config.toml
conditioning = "class"
cond_dropout = 0.1
norm = "layernorm"
qk_norm = false
layers = 12
lr = 0.0019
beta1 = 0.9
steps = 29600
batch_size = 256
decay_fraction = 0.3
weight_decay = 0.03
Rows from block 3, named by matrix and row number. Rows with one number belong to one attention dimension. Each number is 200 + 20 x the weight over the matrix's rms, rounded and kept within 0 to 999. All counts start at 0.
# v: attention query, key and value (stacked) (model.blocks.3.attn.qkv.weight, 384x128, the v third), inputs 0-127
# proj: attention output (model.blocks.3.attn.proj.weight, 128x128, transposed), outputs 0-127
v.14,202,195,181,195,205,205,207,205,209,216,195,193,214,198,195,186,195,201,212,201,195,190,210,222,194,213,216,210,216,199,189,197,196,204,205,199,199,199,196,193,200,204,199,152,204,205,199,202,204,203,208,202,198,203,190,193,196,205,186,189,213,209,207,207,191,209,217,197,195,186,172,206,212,206,211,199,206,201,183,205,193,179,172,220,175,200,175,189,183,201,171,192,200,204,199,201,193,210,208,202,201,183,183,206,202,206,197,206,204,221,188,185,213,195,171,198,183,231,199,200,187,205,197,199,202,201,194,197
proj.14,212,221,206,200,204,193,202,198,190,184,201,201,209,193,206,202,189,194,216,210,217,205,195,214,182,202,205,200,190,206,214,198,197,204,211,207,218,205,190,211,197,192,199,168,190,198,202,195,183,205,199,202,195,215,205,190,203,200,209,197,207,184,185,194,203,199,207,200,200,183,211,198,189,218,198,201,205,213,193,195,205,168,193,207,205,193,192,194,207,201,177,198,196,203,200,201,186,189,198,197,202,191,196,205,198,194,211,194,203,180,201,202,197,196,185,206,196,176,196,208,199,213,193,193,203,205,210,202
v.15,194,204,228,207,184,196,200,229,193,156,199,182,202,198,180,190,223,197,181,221,240,174,215,192,207,158,202,198,213,199,203,154,225,193,201,192,195,197,224,220,204,203,200,203,193,216,197,185,172,202,199,205,211,205,194,184,214,186,209,222,188,193,166,220,213,190,195,208,202,212,218,190,179,190,229,211,187,187,184,194,193,225,267,205,228,201,204,186,225,239,205,196,180,195,198,194,211,190,207,204,185,199,207,198,199,185,210,193,198,262,217,196,219,200,225,202,236,158,191,204,187,164,207,205,223,189,222,213
proj.15,170,185,171,191,209,201,206,186,244,252,205,196,180,204,194,214,198,186,206,193,220,114,198,177,210,247,181,227,215,185,193,228,192,176,194,208,208,205,217,169,199,186,205,203,217,187,202,207,183,202,198,203,184,148,198,213,213,174,199,128,191,195,178,184,210,208,205,199,192,203,210,210,208,203,198,198,166,196,202,185,205,228,180,226,219,202,211,190,192,198,198,205,223,202,217,178,200,225,197,198,203,195,197,212,214,265,214,199,176,206,192,190,160,202,224,195,202,177,204,207,203,289,201,202,207,186,203,202
v.16,193,201,264,195,194,204,195,211,219,232,208,203,214,200,196,274,158,205,216,232,211,191,204,183,203,198,173,174,190,206,210,193,213,192,175,207,208,225,211,200,188,192,202,217,202,186,201,189,177,201,195,205,201,220,185,151,208,197,208,212,211,215,184,212,209,196,216,203,189,180,195,185,203,149,236,196,194,192,213,195,187,183,226,213,219,160,207,193,202,183,189,198,194,200,191,210,196,214,209,211,175,212,197,215,184,220,195,190,196,252,192,193,133,204,164,174,209,165,202,179,204,230,202,212,190,206,198,197
proj.16,199,223,180,193,199,200,193,211,198,153,200,182,209,206,199,245,288,191,191,205,178,252,194,180,197,258,207,202,180,199,193,219,203,216,202,202,189,204,203,234,209,197,194,223,198,204,207,223,192,196,194,203,200,236,208,197,194,172,203,210,195,189,242,189,199,199,206,195,195,208,223,184,190,149,191,215,206,251,228,195,207,152,197,180,207,207,203,222,207,187,199,200,159,201,203,207,200,172,203,200,206,197,201,200,223,190,197,203,250,233,208,194,227,206,193,230,203,204,203,214,188,174,199,203,198,136,181,192
v.17,199,196,174,192,206,205,200,169,198,232,193,211,206,214,205,179,171,209,196,192,192,192,198,217,200,175,201,218,195,202,190,209,199,200,208,201,201,196,189,189,189,206,201,183,201,190,205,196,205,191,207,196,201,188,195,192,212,194,197,184,190,194,202,245,189,206,221,191,207,200,203,197,196,224,188,200,209,209,194,204,211,180,179,198,205,201,198,182,174,217,191,191,195,202,225,203,197,215,186,190,206,193,202,200,226,199,190,203,223,198,196,205,204,195,192,199,226,236,200,191,223,208,202,203,186,202,184,187
proj.17,191,207,214,188,193,195,188,205,186,174,191,204,208,183,207,214,154,205,195,202,211,209,191,215,194,205,208,222,212,213,217,216,203,214,196,194,195,224,203,208,198,195,200,214,189,210,208,198,214,203,200,196,207,234,197,191,198,190,189,232,194,207,190,209,194,198,201,192,197,193,201,203,194,218,196,196,200,213,199,198,190,166,193,189,198,188,191,192,184,193,199,197,193,197,237,213,196,191,204,191,194,203,194,199,216,186,196,194,212,198,186,208,207,198,190,230,235,171,206,207,225,191,194,194,194,217,222,188
v.18,193,191,312,208,199,206,209,181,262,142,198,175,213,207,214,154,192,206,178,198,229,175,216,215,194,243,223,230,216,211,199,143,184,191,200,209,214,190,197,193,202,206,204,204,215,229,205,201,191,190,187,198,204,216,204,167,185,194,176,242,207,192,90,206,218,221,189,199,210,198,162,196,225,220,215,202,181,172,182,212,215,153,174,249,178,214,197,229,169,260,188,201,181,203,195,204,187,227,202,206,215,213,197,198,188,198,186,213,207,212,202,172,228,203,223,181,171,197,202,206,224,200,208,201,213,202,186,197
proj.18,173,198,100,217,233,194,202,202,195,211,197,220,205,196,206,132,233,197,203,201,169,138,196,208,187,167,201,208,198,201,204,238,218,193,210,207,220,164,184,195,193,197,201,187,202,198,195,190,194,207,198,197,202,184,209,235,197,148,200,137,199,205,192,193,213,207,185,191,204,199,200,212,204,215,211,185,162,176,173,202,206,191,198,218,177,191,187,191,193,162,194,198,216,191,188,210,195,195,201,198,182,198,207,201,180,162,205,205,152,152,215,203,188,203,224,160,197,183,197,208,229,370,206,201,190,146,207,189
v.19,197,200,164,207,201,203,203,184,229,183,206,212,193,204,205,171,294,208,202,187,178,185,209,234,199,208,210,194,200,201,187,180,200,204,212,204,199,192,190,201,200,199,213,209,214,202,201,210,196,189,185,191,192,191,207,181,189,208,198,207,194,182,197,200,204,203,192,195,208,192,182,193,204,191,199,205,195,219,200,201,204,204,203,174,186,203,212,222,227,68,201,211,212,194,213,206,201,187,205,202,225,201,199,195,212,226,179,213,202,206,186,193,257,197,202,225,232,191,198,198,190,199,207,196,191,189,195,195
proj.19,267,236,232,206,212,198,189,216,221,177,199,208,190,196,196,174,262,211,190,187,198,192,193,215,192,168,201,140,152,204,206,205,213,213,201,198,222,234,195,231,193,200,199,193,177,209,201,172,214,198,185,197,204,225,191,221,188,293,192,210,200,196,172,182,200,180,165,209,207,198,180,195,163,193,206,179,262,124,196,202,200,193,226,175,200,192,167,199,234,263,201,203,170,202,182,235,195,178,197,203,173,192,209,200,204,190,208,204,189,186,201,213,201,198,224,159,261,206,208,214,204,185,198,199,186,201,202,201
v.20,191,197,223,193,228,202,191,201,193,187,197,199,196,207,198,247,217,206,210,213,188,162,202,209,201,190,187,193,203,200,201,238,203,194,187,206,200,236,220,200,199,193,203,208,201,196,206,172,182,210,183,199,202,213,198,170,190,180,192,245,195,180,199,206,199,199,188,210,202,186,199,196,201,166,226,203,191,192,227,193,203,196,226,226,237,168,221,200,177,192,196,209,193,199,211,206,212,198,202,189,185,191,196,197,216,203,195,199,222,282,192,184,178,208,187,199,231,172,201,185,181,216,190,203,186,201,217,195
proj.20,202,209,187,194,208,194,193,205,256,184,200,188,195,200,202,248,238,199,191,180,192,198,206,188,209,272,198,199,158,184,203,163,178,199,196,192,202,236,184,208,205,192,199,198,192,202,207,221,193,196,192,208,195,170,194,195,209,191,195,223,199,218,178,197,203,194,174,201,193,188,198,191,192,169,199,219,195,205,208,206,190,195,167,225,202,207,215,212,211,194,214,195,192,205,180,189,200,203,205,202,222,185,196,188,215,197,203,201,218,205,204,194,198,203,215,179,204,214,194,201,184,205,208,193,196,146,201,198
v.21,186,188,202,197,193,195,203,191,209,205,211,218,197,156,202,206,196,193,194,195,200,221,211,237,201,205,197,257,196,201,213,246,168,211,196,173,192,198,194,191,207,209,182,167,191,180,192,224,253,194,214,221,218,182,211,223,191,202,188,159,230,184,171,186,181,205,204,201,183,226,204,199,211,235,169,213,183,223,175,193,206,250,173,189,179,218,210,178,172,211,209,182,145,191,203,189,194,204,196,211,209,189,196,217,246,173,176,195,195,163,216,212,223,191,196,186,167,184,188,218,202,228,198,189,202,205,204,203
proj.21,211,204,227,194,184,206,203,214,179,207,194,200,203,210,195,166,186,204,190,207,171,196,198,250,196,143,200,196,221,197,185,148,199,221,205,189,168,173,207,223,209,192,200,187,190,198,200,187,203,195,202,189,201,187,200,227,186,190,199,237,201,195,259,190,198,200,214,200,197,220,197,197,198,217,198,198,208,179,181,204,208,276,229,168,185,193,216,186,199,207,198,190,163,201,206,206,198,187,199,207,190,205,196,191,211,183,215,203,211,174,184,206,165,199,183,180,202,231,197,197,195,233,195,211,199,191,186,199
v.22,208,199,229,194,221,187,204,206,195,147,194,201,199,199,185,209,229,195,196,234,216,203,197,223,201,186,182,204,206,201,204,239,205,190,188,205,196,245,206,202,200,207,198,190,187,197,197,181,202,211,215,203,197,199,179,200,205,185,190,190,210,195,194,202,202,173,192,194,194,205,199,204,187,210,218,193,192,174,212,199,192,196,221,227,215,189,218,160,183,177,174,191,205,205,186,192,204,195,187,198,201,204,207,203,201,200,202,190,176,233,217,192,133,205,198,203,214,207,202,198,202,201,181,198,221,200,207,198
proj.22,204,205,221,201,225,202,203,211,245,248,207,193,201,200,209,180,251,197,197,209,176,166,203,205,200,208,201,190,170,202,203,175,210,194,201,197,210,235,208,197,190,200,194,193,208,203,194,213,201,198,216,188,201,174,189,197,209,233,185,226,192,206,199,189,201,199,181,204,204,210,212,206,194,254,194,205,211,206,196,207,204,211,194,189,194,198,208,181,195,204,189,205,203,199,183,194,192,208,212,188,199,214,205,201,189,190,196,202,186,207,194,187,219,201,207,163,203,174,198,210,188,177,195,199,203,150,210,190
v.23,198,209,228,201,196,202,208,194,168,201,185,186,196,201,206,249,79,210,192,205,229,230,195,164,192,206,187,208,208,201,215,217,196,200,187,201,196,192,201,187,217,211,195,179,188,195,205,188,206,206,221,198,212,222,201,236,203,184,194,191,203,200,184,205,202,203,206,211,191,208,218,213,214,199,205,192,201,183,203,194,189,175,189,226,218,198,204,184,164,344,193,196,190,204,189,216,208,230,193,201,188,203,211,203,193,181,218,202,212,216,225,196,150,203,200,176,179,214,195,193,219,196,195,206,209,208,198,204
proj.23,131,156,171,205,177,198,212,200,188,211,215,204,211,194,198,221,144,196,205,221,202,214,208,188,202,224,199,248,245,206,204,215,198,186,200,197,188,158,191,170,205,190,208,188,219,194,196,215,197,204,220,199,199,168,212,180,208,108,206,191,198,218,207,224,205,215,222,203,206,201,221,210,214,191,191,210,124,265,205,204,205,190,186,221,201,208,226,207,156,119,199,195,227,195,226,168,197,219,200,200,231,215,205,201,204,196,204,195,212,195,197,181,213,202,182,239,158,193,195,196,205,211,190,203,211,217,214,192
v.24,212,203,178,203,199,205,195,221,180,181,198,219,191,207,195,175,315,190,200,210,194,200,211,199,199,172,211,180,221,204,188,156,199,201,202,190,188,195,200,207,188,192,202,225,192,203,202,208,195,200,185,204,188,208,204,197,190,219,202,204,197,194,212,182,206,182,185,207,201,202,200,189,208,211,188,203,210,192,202,196,205,214,192,191,204,201,194,196,234,112,208,199,194,187,208,189,202,181,202,186,196,206,201,204,213,214,208,209,206,181,198,208,218,200,207,227,187,190,200,199,183,157,195,193,195,184,210,200
proj.24,233,218,198,195,221,203,201,194,210,244,200,194,205,201,190,169,244,194,210,193,209,156,199,209,211,194,199,166,174,202,202,194,192,194,208,202,206,197,197,213,206,195,199,232,204,196,203,199,195,190,190,202,185,189,199,200,197,257,188,196,200,189,159,196,207,195,184,198,188,182,201,203,201,208,210,186,232,173,207,201,197,234,192,206,199,202,205,202,218,255,209,193,196,211,169,198,203,208,201,197,199,203,194,200,203,226,197,201,178,190,209,204,202,200,214,172,198,206,201,202,191,192,202,203,197,235,184,194
v.25,206,205,149,202,231,189,202,197,175,168,192,195,177,188,205,198,234,198,191,198,200,219,190,189,190,202,212,209,212,203,207,232,181,196,195,199,202,201,180,192,208,204,191,166,186,203,207,211,224,198,194,199,208,214,200,252,199,213,182,189,206,205,219,184,198,184,205,201,191,202,200,212,196,219,182,193,220,178,196,198,201,202,149,233,176,204,209,168,181,169,208,191,190,195,187,191,201,206,185,192,218,187,204,203,219,196,220,204,224,169,220,205,167,210,211,196,175,223,194,212,208,186,181,187,200,197,204,207
proj.25,224,206,225,202,222,196,199,206,206,237,198,212,204,203,190,185,196,200,196,203,201,191,208,218,201,174,197,178,190,203,196,168,196,204,203,191,197,195,192,204,193,200,195,190,200,207,198,191,209,202,195,189,203,181,194,180,193,239,198,221,199,200,164,200,200,206,189,199,196,185,194,204,200,215,204,190,229,192,179,207,207,236,191,181,190,199,209,197,211,214,217,203,195,210,169,192,207,212,205,194,209,199,200,187,196,196,187,206,186,192,199,206,223,200,209,154,196,211,200,198,193,148,198,207,195,232,204,204
v.26,201,211,164,204,217,199,186,201,221,190,191,200,189,206,198,194,306,202,211,194,175,189,207,237,204,195,194,198,212,198,200,200,185,199,202,186,209,214,196,198,200,200,203,194,198,198,193,197,194,202,188,205,194,190,206,194,198,196,188,217,202,183,205,196,192,195,193,203,202,195,209,203,214,188,202,199,203,211,229,197,199,213,210,192,203,193,209,200,210,75,200,199,198,195,210,191,198,185,198,203,214,197,208,196,226,205,196,202,213,206,197,191,223,191,209,219,215,191,199,189,192,212,192,194,183,191,216,193
proj.26,259,237,231,200,225,206,193,214,238,197,204,214,195,201,208,197,264,205,208,185,183,184,195,234,202,184,221,165,146,199,190,184,197,212,200,183,212,237,198,226,198,209,199,186,201,200,197,195,212,203,197,198,202,213,202,210,202,270,194,237,198,201,178,202,187,189,169,200,199,188,185,199,175,195,210,185,253,146,200,205,202,225,197,182,204,190,196,200,231,261,205,201,177,211,184,216,208,185,200,204,205,200,200,194,207,189,204,199,195,200,203,204,191,199,221,150,216,200,199,204,194,172,208,198,198,189,199,198