Rows from block 7 of a small class-conditioned image diffusion model, named by matrix and row number. Rows with one number belong to one neuron. Each number is 500 + 50 x the weight over its row's rms, rounded and kept within 0 to 999. All counts start at 0. Numbers have three digits each. After the name is the row's rms in percent of the matrix's.
After each neuron's rows are labels from the 100 images, of 14848 (inputs lightly noised), where the neuron reaches its largest size: "strongest on" is what is common among them. Only what is clearly more common there than usual is listed. The data: telescope images of galaxies (Galaxy Zoo DECaLS).
# gate: MLP gate (model.blocks.7.mlp.gate.weight, 336x128), inputs 64-127
# fc1: MLP up (model.blocks.7.mlp.fc1.weight, 336x128), inputs 64-127
# fc2: MLP down (model.blocks.7.mlp.fc2.weight, 128x336, transposed), outputs 64-127

gate.25 067:481485503495500517508520446544554487463453476549437476581505502501477479471459520465524533558514485500483503423465476497443612526526559630484482384459505527531395495447535425515499451476521473
fc1.25 083:496481462492528463509460516499457531561480521489507533423508446497568539561677483515554526444538485508524480541533522465593529468506452366503533432471480535475512473490449504472488504498489495
fc2.25 066:530498501510458491526557523483472486450521391524520434559528507500498465493579509483487504536526520511472497502545489509525568470557461392491507556500529599521407480533500428487492505681541508
strongest on: edge-on disk: no; bar: no

gate.130 060:514464472518529508526530578531477500546407131515522499485535566509500491498500520541540573591505502512483508600503499513499479499600523496501507470526526574486511498515522424524508502646500505
fc1.130 079:506480504536541517461499561443516486574415709543520475495595528443485477528569542533536551572455458519476488460415487531457577468543470515521507387519538432462494519544552381526513505534434496
fc2.130 089:485470514493502488503502530492515509512504905488516526507481494479489520491486483496505508516504480535508482571491494505494387516504542499513494503482494595503509503511515518494489483254526491
strongest on: shape: featured or disk; edge-on disk: no; spiral arms: yes

gate.326 190:589455473508528539390466471485509484511441461506539520467504594558453476460435410527546491555529563439455510610530577545505529427528490480564416497410530406498461529493483474546479540559491569
fc1.326 109:446500479533478490581546537527519518497451499472459464518462480508509469524468574487459480480487462597526496424452452492520501514489489453456520468555482617485553495510491574472483481522479481
fc2.326 133:435529519473515465596457526612502497446542489476522475505421447471521485488565585525574501520510451445474499642455564527528578426476512514426441408575516476452485467507455430452522498545509534
strongest on: edge-on disk: no; spiral arms: yes

gate.14 061:532479526523429494520537382388425530490602486482496460516527469531505514548607468538550440393539462457510500504568487468565485406444598426461522415527459424496556459516471450458507492499529512
fc1.14 081:515454501493471554510508556568501499435416411475524526579599496533499430475509489527403498557547506602492500347437488536496543495449526459518541391561488531423592521530465405488507540468504492
fc2.14 086:514457441478480548446513392649496507479407346529493464505564501492462502514464529483558510411525559462501498584471497515533552487489561494535536487532541438644472501481451526467501511325462525
strongest on: shape: star or artifact

gate.176 094:471449469513490503454478540562537437529376424489467551528521513505448452483549489422502442553440516471467529377455486536398495496407520572558453470484486478361407466492570545478507433557450509
fc1.176 092:482463532522444451575551460459540509489565541479480508467373476505544488506479473477511533372502492498507550532526476523548511516530549569450519452469472412538470492500470544499549458470535502
fc2.176 077:529548507513470481506486517389488496466588532509510516538580486497522450468454496503435522538480496509501510408560499499490396503530578435481502513507488409458481500516491250529521533416570486
strongest on: shape: star or artifact

gate.249 200:487557562525510500519596402517464458536517465425418444473482604525431511560440576474566479491452475485492469547547483471559511422561516390459474500484472504487461424632449464479506566569442487
fc1.249 100:513595574504491432480576403481467452512579476453441493480608521514463554525466572429546483474490471461456491544521503472479514490538515475444468500491486458502476466561519440508476515484473487
fc2.249 128:479561563472512474546381520466510539557486444416575465495579550523434482434454571532448496530538476493500481459552508525433464564548505589454534598505480513561468450624552655490514577434443486
strongest on: edge-on disk: no; spiral arms: yes

gate.77 078:574492426507482465499514618454511545529431486462538501456537364507458538570316531473502514494463493470469546470558520545509571428520466551518516418508562489466527505497549549517504511496509556
fc1.77 087:506537593485449546555544458525489482420594521500465518552531568488499505451606499495495513487546526541458512482461430521503505610468499482478507425469445469517570481484487339549532472526524470
fc2.77 107:425497572523503582496499667577509526510518532527561493552472675519511588540503469500451476485468500456507466510424580519511572366479451558466532486466370487497491476491552516495500465557509566
strongest on: shape: featured or disk; edge-on disk: no; bulge size: small

gate.248 094:482446398467530511494492551479502461534471590490460523535422467415522516493493461502439538514500529484447488569482484461584586538492474557564522574523560648523471520500471525476539510532497493
fc1.248 071:504499543537484536504487517506506493596433586474546454516528600508507430555409515509498448588459532478525440523444518507387665531485478505455507520508452584542438455517512434489476511447545451
fc2.248 075:485506583431562524536488564474526461459463394483414506548507567533483561483503540539476464485508444500424521531528476459667470536479438506413477548484375471445475443503508506561429484491578488
strongest on: roundness: cigar-shaped; edge-on disk: yes

gate.267 043:412429458434454488458489535547481477525557446473495599531557511511424511460370468527502471455468488504445498466447499511419574520457385581503478510433499409372477493526538424486492499677439506
fc1.267 129:503476443488523568463545451538484425483389471439554478471489523587457426465398500572478463501497582557477518590518523506520483520523461443495504351500528515486455492526516680460506539482462481
fc2.267 135:497531491506458532496478489505528542501515511521482442482468559555429500563505501464483460579520560492522527527490537526533472471502417532506500377494506573548524551517449294490529500647481546
strongest on: shape: star or artifact

gate.175 074:543498522501494454458516429441470516542598490507522497512546477491532545552496512562556478400510465487493555469512486454514570532510580399488450545458474405489502520520509390538431496539536506
fc1.175 078:501468514506440494510457563616534541515560482490471535475436495455489472526488479441483445513488516464494473434492519575379491556439425593559533509576560437433459529525537427388574472458438506
fc2.175 084:483476423507471517482507354622475498520426476511494496463440477514494496497460501511519510429495518485497502529493484512534339476516572435524508466482494374574468495508482608475467491600456502
strongest on: shape: star or artifact

gate.66 150:479489492551547507460494522432496562497433542560502481526584506534379583478463484522459578552536503531515468483456509519562544457533533410558575541468423578417565557459519491593493437563491504
fc1.66 086:442510466511544453539462522462528528435466512566449483464471446509460533490457478520458388501507490521557478480479472552491500483497464477485545422451443571477531503532465517507485405539505479
fc2.66 088:534490487573554544496466507495487572510537468444484529520587488456609612499572515511460430492533497517540530390525508538588362484484460432461582486526551505456445446541527510430503563561501509
strongest on: shape: star or artifact

gate.103 089:459495418465470471570432619593494451584466451487530512391392521472471483500452496470453474526454501473452471476471473499484543538510416551547460409491520574477432501448524490516550456589477498
fc1.103 103:437458418522461514502540568643546513448420500553500517525428473464460493491500472491519504595492512554516575408427459516488508487512464598449498491462528623468532537448446536524489432494447469
fc2.103 095:496462528522505454515508525367532506487611599499478493539613487453511543506501491481498523494525465505457501362476506523570498523543517535464468542483478436473503504512545529542453450495500516
strongest on: edge-on disk: yes; roundness: cigar-shaped

gate.246 080:473493442460460575460547498445452486614474578458429489493428525498479516495486468456508463533456485477435496495526439462514607483471556478480499492458481561495484497482485429476485479553495510
fc1.246 088:495486513477503508499482458397553487470561636447485489526435515484464484508517464445504451375491488419488482565531537512566477494414542486479457509528495521612499471472484495462473473514529520
fc2.246 079:480506531483475527482444541475481506523457299491479517540625528512457548517475505543465508460506499458516516560459492506536590513496477462522518468505481554628496500496472428494492506582491495
strongest on: shape: star or artifact

gate.0 092:574565452412428565546604537468522510562509519434551502505569537464507415484472511551573535535525497427455431510525515454567593393450559519470442598443516541556509444548533485434495510557551554
fc1.0 100:526543490421447570496589549426486511540534550431544541548645541397473387500406544536503505587483508459455410529469552476502531411450539534474495629470550598491521461560546522406498487501516532
fc2.0 105:574561463576571546550421464458497468575599529449467520500631529411481589499473514450435511400497498563555403448514452545455521637423535464457523394469520411446496442565455523427500480570512480
strongest on: edge-on disk: no; bar: no

gate.74 062:508526482469472508601470565699524514505494471543508518371394449530539485436578516493522536519488486468488535479495475438470422528503420508479514366495491407514426479456550578460489528504471504
fc1.74 113:498523526568503424396454480507484458517480505442504563470481533385451470547433537455464410545449537480448499422449548546423499541428405605501508595503558529493470474496540478495477441480501434
fc2.74 097:475520466567520579536483411532519500513462524545486433500508464574531500576456509474491573495481474488457492410503527554453533547531431621502530502505468502485519506500502587486489539423475481
strongest on: roundness: cigar-shaped

gate.58 077:480500482486543507532471528548505505535555602509485508446347593518581522451552484484519512573494497516521503583482499496513573496539502486497534506510534581555490507539516447519495488533455474
fc1.58 090:511504485524547493482437613681476505615435439497496539354425544509526487537444523489498527613471503481493524512503554519476450502532497531523489418507528520460442503514544563526488541512468497
fc2.58 080:463556526488460496473521470391516535514421411533461496540653547461513558577510480508494534467524509478457483558456447557482478561575537607525465601536503521541587506549455510530499537497491525
strongest on: edge-on disk: yes; roundness: cigar-shaped

gate.106 051:558496480497454500495493478455527557598524519554463515529490501546456553529532469495585533463516528446564495540521453530569488486515503480479466698505469472482515510519498614555543487706542502
fc1.106 104:567595532485538505588430522489482463496477500451497481554541487663595531565500560486490493571345459470496451479494516497502486582431470525551397508504546509500518422514518525542583433508491526
fc2.106 101:464418460497545484444445477538451499487486463535475408371436542299421532574519462476465506540319527492491551514525501500548500559551515452461391470509473516471484544458453473475431580530519496
strongest on: bar: no

gate.260 204:527499529506599452525555492514406528475449525560532477395504553533478447518465583475499503613436632497525505523491527555477535567507507534475490489471411523544462461480449464449489532569507495
fc1.260 103:515502496506587423506515516522453523487498543550501475394482535508502460449484543477513503598447598452531477532509528533429502528521502555499486498484489547556440464507496482426497535482478495
fc2.260 123:544491472505400463514436438598566457447454513558463464400404530536470521515416585512515499418546625495456505518534472451531584432513492445474533432474454436479443461503568549458487532442522481
strongest on: edge-on disk: no

gate.68 098:470494449485490472465478517510523495648491498494477522473567444490448513537436497476572442486447482433450494453466514499470654469464412548531430399494516486406456479484541269481495455508471535
fc1.68 114:519487546513527558484539514532521503387530475509524502486486521526567552440418529538405496531559554574528498506512513530520506479493537489553512532541559440515539533511540585481488542493473490
fc2.68 090:463436478527522505439536481533553541580408494478514423446468485452466528514592471513481500459548482548518470577458525522512553502479450590478540479468458430537499464473533680453479489309469549
strongest on: shape: star or artifact

gate.150 073:448449398492493487486482516508534467495501416526461487440485520502451514444416511415466432556481487552445522522462517497473500484451418512527481349439510558478480516491519424529519403585431450
fc1.150 084:473475514494546506532534453421476484591530531522522448501569515491617563571468547520588545429511488471549487526529531512557496481578446553504504504515466455455541435517516468459528557530515505
fc2.150 075:483504530466480537469468475556466472532442411498467503441499523532520469483448543471458529517465506442497521452522449466445347468551417544536464434491499585571533475515475504506506518340521434
strongest on: roundness: cigar-shaped

gate.21 138:450480410475467465532495429582508473542406469507463496493501354491556460532427506421531438478453458563467524384479453521526526552536401537434467551585560544571488455503454481462538443551475475
fc1.21 126:544534626551561499462494604414497510486565474468564513515517638476413524493522491556464565521549557453513468513493562478448484444470554496576530519426488410378496519472596528554477548502539498
fc2.21 117:540525606470459522432496431431496495427538503498456515515621617494429451540526503422547558415443550533491480452472469514572514550474492531569472352442477552594496529477434441543475560517525487
strongest on: edge-on disk: no; spiral arms: yes

gate.256 078:490530534458498531448480488544495488619437423497503523443567500506443486519524481471533514553492458516456496423439506493451681472510428482522474462479476394458486492513528324499453522540456490
fc1.256 079:503531480469499466447515503514484508546469339475522506493649463516432477537377529464525460483479549430471467419459538549508507476481412486527512543505500461369517491527514399516460463489507489
fc2.256 074:470500549535498568454522536562496509467414663469479498475461533520563560502446488495538481452481498440533474480451492526478609468490399611496477410482481429479505485533504505497488519569485521
strongest on: shape: featured or disk

gate.145 046:494440508470509468421441520551508463510481478493495411509569508380462509479410460477422470511454480482501536448456524508436664518519325575492443483429474527449451492463490451499472458653473449
fc1.145 136:493513506502508477521532431467496471536562472508465542546537548503479510503550490528520508474464554456501497480442477521418519541473451560501508401482477519494434528506533412566521493498538469
fc2.145 147:498507511558547512499477512460540545487505507488495492563459495471493516484467485449473502521522486513488476519487489479477536475463384492478509420472488422468479492499494643527505513396549511
strongest on: bar: no

gate.71 128:489504522503516482553521649582562505533588418522501516548531502514521541496358515523509543387523548495534527404514507500438481632495376580556507555566525423331513527521560351487583546578534531
fc1.71 094:501480569463505558462495538445486502552481438465513472481696553476539454512463506511522488582497513496465468633443490464493437507489535411507506426478463524422493513507551545461495488500493457
fc2.71 096:528554532481493505452533517617517482490375498499428498421447497485505521480507529498498466391509538487524502618489456494500539517498521492487496495480548431352456482472467553524470506423469556
strongest on: shape: featured or disk; edge-on disk: no; spiral arms: yes

gate.297 104:509547523522512484528470590720535502585514404504510554409400532479526539499417514498509519526516552490466516440517523502463487574559361611542499422501562460476428512533570406511529564562535489
fc1.297 093:534562539537542500449526484483511476521524403490542489503664480496473526557553546500560539550496511504483524529537546476512457439493505457510472527493495477451497473477529518523470503494500514
fc2.297 093:490456477498475508502511477646498497518422376511508499459303528498506499478544493525517488489521503497494523626509508474509425448517457456495515465507500485506461500483497485498496464495502532
strongest on: edge-on disk: yes; roundness: cigar-shaped

gate.230 072:477532539484483505458501411604472488562558505529536498432442508478553521535480520462544510554493494485486528493488474471494476562557489518480563578527433603495504504482572363460493457528489438
fc1.230 112:511449476502524487547487555461526487473458522452520501511528545559445406499561515511493500468538499510518463580549576522460497475419462510535450554469606366510403506536471553521513595499479583
fc2.230 081:530444441508498490530509430477472490425495659470456512521407496515500529495614511472555504540467507518489480437539461494512403516446445453558521432481563441418461501500494450502505542612505473
strongest on: edge-on disk: no; bulge size: small